python train.py --input="waveform_16khz" --bias="none" --qk_norm=true --shared_expert=false --muon_scale="match_rms_adamw" --decay_fraction=0.4
Rows from block 9 of a small audio embedding model, named by matrix and row number. Rows with one number within an expert belong to one neuron, the router's apart. Each number is 128 + 24 x the weight over its row's rms, rounded and kept within 0 to 255. All counts start at 0.
Before each expert's rows are labels from the 100 clips, of 14976, where the router gives the expert most weight on average: "top examples" is what is common among them. Only what is clearly more common there than usual is listed. The data: synthesized solo parts of chorales (CocoChorales).
# router: router (model.blocks.9.mlp.router.weight, 16x192, trained with AdamW), inputs 0-95
# gate: expert gate (model.blocks.9.mlp.gate, 16x384x192), inputs 0-95
# up: expert up (model.blocks.9.mlp.up, 16x384x192), inputs 0-95
# down: expert down (model.blocks.9.mlp.down, 16x192x384, transposed), outputs 0-95

# expert 0
top examples: viola; note F#4; note E4; note F4
router.0 [133 101 191 140 125 114 118 120 153 108  79 126 102 150 141  95 136 150  92 118 142 139 193 108 103 132 110 142 174 129 160 125 131 157 109 170 120 160 130 109 152 150 127  81 163 139 119 122 140 126 132 112 161 145 103 156 149 100 138 130 106 153 156  73 103 151 160  65  84  84 129 146 149 147 124 143 134 153 126 128  77 148 140 136 131 140 140 106 133 131 120 128 129 120  86 133]
gate.13 [140 121 131 118 128 139 145 124 148 102 139 114 146 135 112 128 110 201 151 118 106 188 154 167 157 131 118 163  93 117 119 159 135 166 108 143 149 117 178 125 174  91 172 119  90 140  99 138 178 165 105 100 108 104 132 126  73 128 127 111 138 105 135 122 101 134 146 170 115 166  91  76 102 127 135 118  85 126 103 105 121 134 141 120 129 132 113 134 141 171 142 131 139 123 135 123]
up.13 [151 125 150 103 138 130 128 129 137 104 131 133 146 135 132 153 129 210 148 105  99 183 138 156 107 112 127 171 111 124 116 154 114 160 128 103 150 116 221 125 151 124 164 143 105 153 116 105 159 104 118 108  86 148 129 131  96 141 109 114 144 115 163 106 157 160 138 143  87 148 124  96 102 124 120 121  99 132 125 132 129 147 153 129 109 121 111 143 111 154 112 147 155 110 145  99]
down.13 [144 115  99 110 135 136 128 121 129 142  86 131 122 208 122 120 152 191 132 116 126 142 124 145 100 154 160 138 114 102 133 137 141 116 120  79 138 102 115 127 140 139 139 114 127 129 166 120 158 187 121  78 126 125 126 154 172 137 124 163 112 135  89 122 139 122 133 131  85 148  97 118  80 137 102 137  91 136 122 137 118 131 126 117 106 114  88 112 124 130 143 115 128 141 147 132]
gate.20 [146 126  95 155 138 106 152 145 119 138 128 150 137 157 124 125 141 126 136 140 136 139 136 117 154 144 136  71 122 147 124 154 126 127 128 112 130 125 114 119 133 136  32 123 112 129 110 149 126 121 109 141 126 249 142 130 132 142 133 115 127 136 122 152 117 150 145 153 112 105 141 110 130 123 157  72 108 140 143 145 119 139 124 108 144 113 101 131 183 127 135 151 123  96 130 140]
up.20 [138 117  76 134 145 106 129 153 116 146 129 128 143 153 118 134 141 107 120 133 127 143 132 107 139 161 146  63 117 134 136 138 155 113 143 121 118 124 118 117 146 158  67 130  72 136 132 154 140 144 105 134 123 255 135 132 128 136 151 128 127 127 166 126 122 131 158 163 118 104 138 134 184 128 136  95  98 139 155 150 120 124 106  98 149 126 115 145 159 107 139 142 130 131 123 132]
down.20 [150 125 128 118 164 125 115 109 132 155  98 118 130 164 101 104 129  55 132 100 127 143 128 139 145  99 154 140 119 139 141 115 129 105 127  99 127 133 118  88 138 130 153 121 134 112 125 153 143 125 126  92 122 158 116 134 130 151 143 170 172 128 100 150 152 162 140 118 116 135 138 131 104 131 125  31  87 120 158 124 106 140  99 129 119 138 118 112 116 117 119 102 132 146 155 160]

# expert 12
top examples: flute; note G5; note F5; note G#5
router.12 [150  78 157 109 127 145 151 142 150 140 142 112 146 146 184 130 181 150 154  63 128 176 153 151 174 147 110 140 105 118 159 131 111 118 112 114 161  91 101 153 111 108 139 117 126 137 160 169  79 135 110 114 144 143 116 166 123  79 105 126  93  90 108 120 107 164 123 140 136 147 155 113  83 162 136 144 132 113 117 109 133 126 103 117 123 119 152 116 128 160 109  80 124  79 120 128]
gate.48 [130 124 103 113 122 145 129 154  87 200 133 133 141 126 128 115 126 146 111 115 113 166 130 126 140 133 146 123 144 142 130 128 139 142 175 169  97 128 126 132 163 129 150 142  56 125 127 142 121 145 123 150 117 123 129  94  50 128 132 105 141  92 133 144 147  65 133 117 127 153 129 132 110  94 129 162 128 133  83 140 174 123 108 126 129 123 117 162 138 121 152 140 134 117 133 126]
up.48 [134  89 123 160 154 115 137 124 126 131 135 150 105 132 141 106 129 181 101 116 117 157 131 148 144 142 121  79 138  97  99 134 142 111 109 192 120 122  69 167 125  97 124 127 109 113 114 112  84 110  74 127 180 111 127 150 122 122 124 130  99 135 133 103  90 143  92 120 129 167 157 122 128 124 126 191 122 146  95 115 137  84 125 127 140  92 136 124 137 123 110 160 137 131  92 154]
down.48 [150 131 118 125 127 128 116 117 132 176 113 129 127 127  79 112  93 188 135 102  72 105 131 133 128 136 154 139 148 144 127 122 120 119 108 115 152 119 132 142 133 103 135 121 129 113 137  43 153  86 160 120 125  95 136 189 129 136 154 147  93 142 123 107 181 119 130 125 118 143 136 136 104 128 115 161 129 130 121  98 128  82 114 132 114 127 131 128 110 146 116 145 127 138 137 147]
gate.51 [121 131  26 125 133 152 160 106 119 151 120 124 128 143 111 118 150 113  86 177 157 150 128 123 108 101 127 131 105 167 125 134 105 148 120 141  97 121 158 128 110 134  65 122 100 112 126 119 130 147 129 126 131 140 180  96 148 127 144 104 126 121 126 147 107  38 128 122 114 140 131 165 116 147 105 130 159  96 140 120 138 124 141 141 123 145 137 141 126 133 122 123 142 157 144 119]
up.51 [112 123 183 100  63 133 110 131 117 131 117 108 150 117 117 177 148 113 133 125 145 165 149 126 105 166 123 118 132 163 154 107 126 128 130 130 119 148  62 140 149 123 126 126 129 111 124 140 100  96 140 112 128 111 126 148  99 113 135 116 105 121 127 105 163  84 127 128  96 128 177 127 128 112 138 188 126  90 129 143 110 160 122 116 164 165 141 135 130 131 128 134 110 130 118 142]
down.51 [134 109 186 127 126 119 121 128 157 121 130 120 134 125 145 134 146  98 128 132 149 135 141 128  98 142 118 145  98 129 113 121 124 147 157 111 138 128 101 115 127 129 132 147 129 135 128 131 131 128 106 107 100 166 109 116 115 120 156 113 200 138 128 120 145 168 130  99 128 116 135 140 165 123  94 126 154 123 150  86 128 133 129 129 135 162 128 128 157 118 117 113 129 162 128 128]

# expert 11
top examples: cello; note F#3; note F3
router.11 [137 113  79 124  98 102 118 127 127  94 117 118  91 130  99 142  95 154 106 188 148 151 179 139  95 130 172 138 102 144 175 139  96 144 120 113 129 140 174 115 160 148 111 111 130 117 126 130  92 152 114 131 107 117 120 117  92 148 146 107 138 109 142 100 127 146 137  97 127 114 126 134 116 135 131 118 128 113 101 107 138 154 153 137 102 113 108 155 116 107 137 128 117 109 118 117]
gate.45 [130 111 124 136 111 108  63 147 160  60 111 126 124 114 155 117 134 102 133  92 119 101 141 157 152 142 132 121  87 182 102 146 113 138 128 120 133 133 169 123 149 102 144 117 129 176 126 138 171 108  99 132 120 113 115 143 144  88 113 100 110 173 139 122 126 155  97 127 112  99 104 162 120 132  69  96 130  74 126 115  92 114 132  86 120 161 118 136 101 146 124 124 122 131 122 145]
up.45 [112 147 128 127 129 144 194  78 106 208 142 151 136 121 125 152 129 152 125 143 132 129 106 132 110  99 121 154 157  88 141 118 140 114 110 137 115 122 101 135 103 157  96 145 139  99 114 110  88 146 153 121 137 139 149 114 109 153 130 143 145  98 120 140 129  95 130 137 146 174 147  94 128 122 195 180 131 188 131 155 159 131 139 151 137 109 129 119 144 109 128 128 133 116 130 107]
down.45 [129 149  91 117 132 129 150  59 145 164 147 142 146 160 116 110 130 170 148  94 127 152 129 157 127 130 109 117 135 142 117 133 135 138 109 122 129 125 161 113 124 103 159 134 101 127 168  96 122 128 111 111 124 108 121 150 162 137 103 108 154 100 125 105 148 179 144 129 125 126 134 114  48 109 131 205 118 140  99  84 128 137 110 156 156 106 118 135  97 121 155 109 125 153 115 140]
gate.54 [162 105  67 134 163 156 137 127 126 108 105 107 112 151 106 117 141 124 171 123 131 112 148 127 135 158 188 136 120 121 110 117 125 132 155 111  93 102 109 132 107 114 114 140 129 108 147  99 147 132  65 125 118 195 128 126 181 164 130 145  88 132 143 141 112  99 129 149 145 122 152 164 122 124 111  71 103 137 150 128  98 112 108 125 160 153 160 157  79 113 126 135 143 132 138 145]
up.54 [127 111  74 120 163 139 141 145 109  94 103 113 104 125 118 132 120  89 177 126 121 118 121 127 142 137 172 130 106 131 104 115 133 141 147 107 114  95 116 131  93 120  99 152 116 129 123 123 160 139  56 111 105 240 166 122 112 147 139 125 136 134 190 151 122 111 134 178 150 132 152 165 166 132 121 109 118 142 126 132  90 123 109  81 181 140 152 151 114 114 129  98 103 150 122 133]
down.54 [126 111 181 122 135 132  99 125 135 154 139 116 126 164 145 171 142 139 131 143 143 130 155 139 122 168 133 116 122 108 133 133 122 131 156 174 129 155  76 119 110 129  67 118 124 119 139 150 115 148  93 154 114 120  95 145 123 121 109 156 134 139 108 126 159  82 125 171 128  85 126  94 164  90 129 109  99 132 104 151 133 137 135 124 129 155 152 123 198 102  87 168 123 144 118 140]

# expert 13
top examples: saxophone; note E4
router.13 [144 166 141  97  98 130 132 124 120 125 147  83 131 162 145  97 178 104 155 118 155 150 155 122 125 159 127 114 145 118 135 131 182 121 122 176 127  84 123 109 110 156 101  97  99 184 118 171 157 125 137 133 123 113  96 149 151  99 153  91 104 147 103 115 105 156 109 135 114 148  94 138 116 129 125 151 105 141 111  95  84 173 103 107 146 110 116  93 103 140  96 105 166  99 160 179]
gate.33 [118 103  99 122 114 152 145 130 119 153 137 118 149 116 122 131 128 106 138 119 113 157 113 131 122 135 105 123 141 127 134 122 101 112 116 156 105 126 110 167 126 117 157 131  98 136 146 126  78 137 110 107 124  65 138 139 149 105 127  81 132 128 143 128 127  72 104 151 115 133 128 174  78 106  84 203 168 118 103 115 130 110 116 128 107 135 139 148  98 155 146 123 158 127 148 121]
up.33 [113 121 170  92 102 134 124 127 128 155 146 110 128 119 151 144 118 221 103 105 126 155 105 129 120 170 129 134 138 121 123  92 150 121 136 147 125 140 129 150 108 131 171 127 137 125 133 135 106 152  99  99 133  63 119 112  70 123 137 128  89 146 151 133 119  76 104 147 140 136 128 123 135 128 140 192 139 134  87 111 129 103 131 131 166 104 140 129 126 120 134 101 144 139 113 184]
down.33 [128 130  89 128 132 115 121 138 120 128 136 119 135 110 128  97 103 180 144 115  84 161 123 142 157 126 133  74 125 102 124 129 132 119 120 159 108 129  85 134 125 121 224 142 124 154 143 120 138 133 131 133 105  84 127 111  88 111 111  84 152 104 152 128 100  66 137 129 130 151 127 149 128 143 121 236 105 118 103 104 137 105 127 151 160  88 123 154 130 130 133 128 141 129 148 132]
gate.34 [128  94  28 135 128 117 126 108 137  59 139 126 131 133 131 116 108 137  88 136 114 111  91 144 137 145 129 112 134 130 104 131 109 117 136 163 102 133 138 131 224 123 189  92 138 126 140 134 105 144 120 129 146 122 123 131 145 120 169 108 128 128 119 150  63  99  98  93 164 152 128  86 143  92 133  88 110 114 128 128 127 120 125 128 131 146 130 188  78 125 130 124 126 126 134 123]
up.34 [131  58 152 142 126 138  75 138  56 147 108 123 123  77 122 149 120  74 104 116 118 156 131 130 103 103 121 127 129 128 110 126  93 137 129 146 122 104 111 162 163 132 128 124 109 123 117 143 193 125 128 123 112 160 163  76 142 123 130 149 115 115 155 123 130  61 129 139  98 117 164 156 180 138 137 135 131 112 130 134 118 131 122 125  81 135  96 161 123 186 116 140 155 146 142 126]
down.34 [123 124  38 129 138 140 161 128 118 143 116 139 144 144 107 118 141 171 122  73 153 137 143 126 147 123 132  97 125 194 126 122 136 134 124 126 129 129 162 140 122 139 116 117  86 127 112 135 148 141  94 112 157 198 160 132 107 140 114 133 128 129 124  77 147 108 128 132 124 160 136 139 120 128 132 126  93 127 108 121 139 129 135 111 127 130 114 132 129 148  98 127 148 131 116 155]