Weights of a small audio embedding model.
Model: arch transformer, norm layernorm_no_bias, width 192.
Training: 5100 steps, batches of 64, held-out accuracy 99%.
Data: trained on synthesized solo parts of chorales (CocoChorales), 39062 training examples, 8.4 epochs.
Rows from block 9 of a small audio embedding model, named by matrix and row number. Rows with one number within an expert belong to one neuron, the router's apart. Each number is 500 + 50 x the weight over its row's rms, rounded and kept within 0 to 999. All counts start at 0. Numbers have three digits each.
Before each expert's rows are labels from the 100 clips, of 14976, where the router gives the expert most weight on average: "strongest on" is what is common among them; "lies over" is the class under the peak. Only what is clearly more common there than usual is listed. The data: synthesized solo parts of chorales (CocoChorales). In brackets: how many of the 100.
# router: router (model.blocks.9.mlp.router.weight, 16x192, trained with AdamW), inputs 96-191
# gate: expert gate (model.blocks.9.mlp.gate, 16x384x192), inputs 96-191
# up: expert up (model.blocks.9.mlp.up, 16x384x192), inputs 96-191
# down: expert down (model.blocks.9.mlp.down, 16x192x384, transposed), outputs 96-191

# expert 7
strongest on: tuba (67); note B3 (43); note C4 (28); note A3 (27)
lies over: B3 (26)
router.7:463549475519583549443448508525529567402495558502451496525402493531453519485502489453482459512532538459443523570513447516494481464591465578563440567515451423448419454459381476446441527471444496530425457572415481557477568455465595489520540507570447488543482517429486535619483444447503457505
gate.16:497510510539327403498681506620499452514506501500500467391493552500423501498531511536504487461465454503499505499498543496440474488531404453481576467490479401499496464480524523479578496500549519514436500534509540455634475573505516497544514455501505500446742491401503500530494515572503533428
up.16:515434529493480428592461476489548623485538502459576499499586529514608491488580467488552450490469578495608533498593509535599518491486488503432496500603593572504499478505408477498505500471500478398590500460395505504375500496500325394504484503446501499502417531423506499545518510442490471517
down.16:484673469497506427589508494489435424442456523504518460500572571498558493517490499479482460444491447601530362508531500498442504529481506512387502467464502499501503490418501495470481500501682518537467558495495402501472331520545444417566457482486507475530554527504497501487438489492487498511
gate.25:515488445511408507567652514524524493558496547507519558477388440504414509500473466470555463500553514484480484414510552545474432501468442468590480596546378450534576545494511505403509583512525479524555486444528572445524493509490538471510432476481536556499653507470541468448424483557543507474
up.25:483553383526422508505511535526495494499523587496550543527396357477345510499471482473598494504528497483454456502548536555490483500486442480563487573523456486520572574446513507416417611531503466525589480390504515438493507462478484513503462540492495525508607400438515474503482517552497479459
down.25:511500532537526493538544469522443564526497550503468477471470433513553501458397448483550533569476556430577542485489490522484451504462467500520481592486521479510503532499555516495496499494470443508448496553488519606438516566504489463434487401409492545545631629522621531535505530526551506525
gate.28:504488586491535489537573485611499489569545461558515486428502549492504480533608460494535500481521444629504417426489496423483441481355500500507539500544477472501510464513556507498592497467486538544454619401415449400519430488513440455575499376428502500515645636608552539514423557482500493483
up.28:525553507488360401518500502522619468481495493462499497494515528495470501493502531527549499479457493493493501480498499562487550507632523496440495539506450563479493492448479551475430446452474425487508493482518507503543573530485385530522504519481433504500496519376471493463655503579430489505
down.28:503520505503460494486526484527512546496533531539484391467502561481600524502547555498541428526440573477492543429614485509492500511585541500429460505505503459500533500410456505420565443507463499446486552575499519509514537521494446545453507497469433516506484448417484492477538488469424502538

# expert 11
strongest on: cello (90); note F#3 (43); note F3 (30)
lies over: F#3 (27)
router.11:487539468505446556474517480491418507483392497470465433423393529591355476539557573480395476508562532498529448500471425460491439468451516490448467470483491444482440447423359413489559420632473467533492500514563486541547435510531500558585506535531521435471442544483445542433419448496414536606
gate.4:528481474478437469544507509545466506566501433502490430477592577467546469451492495532446503491421501467516529504515483403548534569489487553384458514553543511501484453516491506560555487527438511479521444573483486478496480541579471561569516468433474485537484424489506503437548490478495474520
up.4:509468479493494471547533489550490494575511424500453397484560592466518488454488489538436510492417486454529519504495488389565526547479526546451447501528531490501501460519477501575565498548435524473531420572477472483513479544560487569556508423432486474531513399493507501419505501485508490516
down.4:581527456515480420499341536501576468454444483479490495532583517496476492476463534488581437466459462464578533501501540543413530502435501455671500510525454580510549462513514464457511521440520461468567497454512536503496389492448533494506526460600479552535519664415494500457577489558496502412
gate.10:470460478573532544557504524536457462548484501470516493511507495615482471554561489419527502432391502411570429469505463570482488609375469487586533448527504542488408479488459517396679510513505499521679476434501471435535525409492407490488456435478562532525501431525442425507485585474565538420
up.10:505526510434455485414482515482558507454525504529450503491506489442548477421459518548493502601639469570445524518496503427516500373632517503407462556499499493501588502523541447588373515456482505482333499568519480554456470565527550487504530577507487494438533538478534546520483431544456459516
down.10:519461438498527502569541464433457519432428547573510533521500509416514386512662422476451533451536443628539467534564484552459541504543549505547576470584518551444486487544433508431521456441532530460424472441504430452510428498571454489578503496516592512522382541589495503496528515524499564354
gate.15:503494477546383487674491511477439517537507493502549488533458445448484487509496495507520602377440606360573452556444454500575486548423459493575496545494507468480498541431503469431526523509570513492599488519479547522486478583537388440474506421544513560530544446495606540508508496435632525508
up.15:471521513421608501343505451513591492498512556501494505487546553515562541511471510516438465564580465647479516410553587494469496376596497529432547468519504479489533439592527539549469450507400486491355513495511451506477458487490588535539488550423469458493415540509443484497484487572384448513
down.15:461397539506448446536537498541555607449449495521445538506519484512467475474655452440486511460485576629500460473481497522510491447529552493525488509556488496491487502457494539425452510461450483506500493381489421532423482491469436433570447527455567477529562526564582480495537490589528505446

# expert 0
strongest on: viola (99); note F#4 (50); note E4 (47); note F4 (37)
lies over: F#4 (29); F4 (29)
router.0:399471479450469441500454564525455498417496536634463576455501473518524548618502568471455497430535505582498523512485537493528501445455542564498500587479574559508427478539582448514555475499465466520517473534555496428462535437474484547460434459546430449547492481541482548620545558479459463469
gate.0:470561555473561501489425440477482510492475532501546640511537516515449532433466545540497498509520555634478479497572462505456561589474456505507511443498512493488490543413468465528417457504505538520498517490506483499446539548560403470527520456450460510529513464550518488526491532427499508513
up.0:522499540496552507516465440545545444425501500530508323466468435473619501428543547579501478475381478566443498435569520482436533457547471440528503511471477481497542536503447452509607516501371581536543463512477541506530522478538434522502510443483512505505481722479533500474447511622461526507
down.0:492470517486441511510473566576508517519468475501447464477478504445536502505447500412475500461468470534465498598497499532497541406769516517429487483528507554536490494493522612484523500512456518463455459524559493482582481483536551499432472540550426534459441495548505475539461400450575500399
gate.3:464497497509516522497678549552479505521560502511483412474438550471586487462512496536532494534590407520411516500515490463499440405554492533542578499478526461449538501568508611552495493431537458506410509539490496518563414514500506498431584498509542504455502478452566540509493499586549493523
up.3:514500471540616503519436503532514564475413509503517441491551414463543507467561570504498477515283464416491500471508567470487527593386479470471498520549406580480445473526403501415593498561356600495478448497488564538518514423504464435504470469490501505522491752477558481494510503545518503476
down.3:498492497585559517459502507523504601479493537493556496519507501515469543503421547458499522470365432496550475475487537535496522526195474500501461418520541498517511490502510464464470478501425513483512472464472563563450646429484510511500553490501507495453603581458500524523554525436539482480
gate.7:548540459497546509491622529493549453590486448513580592498515474500553500420507564476577533522494403533495402452401543431493494556373487513511522482501409520485496497500489477564618542496504446520566539459615488428472459453506389456532519340470600556436627407521506482502459490568451489485
up.7:452513456525472489465580547494503546438550542467472467474602493493441455563630362437572443498474448480425487498566495497500476500490520511413546506551521516503498508511498571491490512462495554455480493444453502584575502513454439504499525499451487454515449667455559545495408564466604492418
down.7:491499542482596491529474468429517534485447488568479700499585475512367442499418547540445505415576608476620434493491493498436524487546520505594559528480504580465522484464552488413504477506599552491499517479526490498499457498497493521505528501554457445526466465500516571448650515471407509499

# expert 12
strongest on: flute (100); note G5 (63); note F5 (61); note G#5 (25)
lies over: G5 (36); F5 (26)
router.12:473454457395531444483432480417480469517469572576582406405425441471492497509396481480552531515590457471510512511586551589533520573537427521490525543502465436535543557558547554460492557484446457487433521514474511554448504489464517453496482463540465499498455421546503531537552470483491415536
gate.3:542501524448538519513537470495500511498505568452581475416580513505689500500470499476528501642482493512511508441473481500512572466451551502426498491553502655477532503572458496504504494491379500465432528573481520498533532501520504433546501480468518485425359526499413549506414497483570505448
up.3:497503500479389465619436467499416459488500492485516430513512514486556528498486500510393491401431566402595554612554498522555499562331443488635438402480497474506514500494508499393535554506621491462513496470513500428513540543500500605501496495568572524494532439507510456500570512420509496489
down.3:519517528506453495508493501482485386469487500459494454575498503545476481434477489560416511561621469507525500499529465498493538516514540504385548469508400572499574470499513501502503504500516525535493497502387500476504553506443406529521500425494455551447437585512502567462531569528429484519
gate.14:498429499515444570617568517447475476566527513482494447504503520486437516562423537500503505491459489428608444396508445516595493586460435496492544527507484534533489517402524444570577481510528431561569521539514545542545403525455370493492529326509512597489550573555531495461494563450579494489
up.14:466542524559525560421507546440583486530559496495439643529511575573454488536424540494556490494607462534490466391516510505445484514594478554527577488457497455503438507491480467579446517515519501631527515524524470476487467489477595489514537571436399397482468392570494472468480561527536492486
down.14:478497531515460501645456504537467524510535504509478601533423557465371509506503496472526471480642556539576460493519405565470519529755480510543454524510483433526491518373490535421413534507494514541509526483504487559494455545503383511453505481473464482561482398492559489469489534502479499458
gate.23:500500500500433500610701497500495455515529508500500505500471508500555465500500500500500500500500540596500500500500466500500500453564498500499516498490500492500500510473503500500532500500502500500500500516500499500500379528500304498521500467500500500500500609500410500474376500500500488368
up.23:472499496493539500534481501500502607444450500492500460499406448573498501500500500421489499500466448491480509500458563502549500482414489500512499518537531407513506494586479500477511500503500500500500500321487509366504518411509849501497477500520501499526536333496500475500515490538517505482
down.23:499448548465500500543516500484500491589610520501500395500418527502500477486512500527588500499609602473500532538500423515510541535538501500439500507450500507500557514478500499479389514500484500492589510517497474492500546520501315449500500502443498500498501203503500499506460511421496468533

# expert 9
strongest on: viola (100); note D4 (67); note C#4 (35)
lies over: D4 (33)
router.9:422452502492607594424511419519500505494539514513557572591530531537471563531438561442403566578516472524551478577459520547549508524534542574520543524476491503577535523456470379537532530502445518479508598508555463451525563482600543443509487484546610495458391544528441509491459482461513553515
gate.0:478540493523549516498569501509496472679474540501503463489447555533439529558488462493517519492507542461543550510420545477434502386552526463484438480452467487523488448555558499451473506608526534526450486498469589425521515488492636445546363434504508495523522461475500478480477524513595546559
up.0:496524445500522543550567527548518449633439541470439538507493577543435557516544504428504507510462517491546440507354581441450536456644489441514475427434465571507453499572527480496516511595500457500502497505486572464554387400469536447543448480454509502517523460473498467493495506491571544450
down.0:534618553469491515513442414515572519523372474508503438407624499439441552411436541613537520494501601585574384432422469472499507485501490490499529463467506670509526484411469524492428488458447517515523491501489540500470604493526558540494559484531470544474463518479584571420622487496443484585
gate.23:548514421491413502546530472460556473507427451515512489510503474507529511542544411496495441514443386581546466382543506451534425480531566446491543441487499493504504589489519458528491510551545503443428520475483446555460452490402514473499444536596486576478473594513482535505406532573455441523
up.23:516488456449526494555496501480526482521480507588547501468501411499493497491543411521491497521477520490514447553510503432485451482342526472537527503507450483479483594572519446481542543560584514484443546416450458503516442360465448368482540561533627599435517603571577605502441491518500505432
down.23:500500486544452513464627526532555513487478500507448425517386499524403488485569610599453503641543493481484527410504499441467493378523525499456489528505548509486565377498508500500522565589483431478516524500482521469588489420467512501531497538460471420466537382482462510530520486513443485598
gate.31:459469569535598494489519481467381353505507510414440549545494604551540512502600519559522456483496347466497491455497520498486454476502438443541516493502532457482455491584508488501624444538485496445476531503510408353501554507518463418576514410400453449522495456485454514449486502533529523511
up.31:441473504535630554444525495495403421526511492448456538509520522550539479533576523484536439506506358423447496419465571498464461496411491435551528554502497469493439457650521489498616492544446550432513523527465493349507530423504504361502508465494490452518419531456453490459484502568587555500
down.31:556491470541467485552565553505473489524546523528505291470422483468558427523465470537483502459386511380500597474420535471528444496626487499484487564532492458506495484489460520500568564514524490523615443635496556559558471587442491470524509466462450527479463666511549547466490507534502445510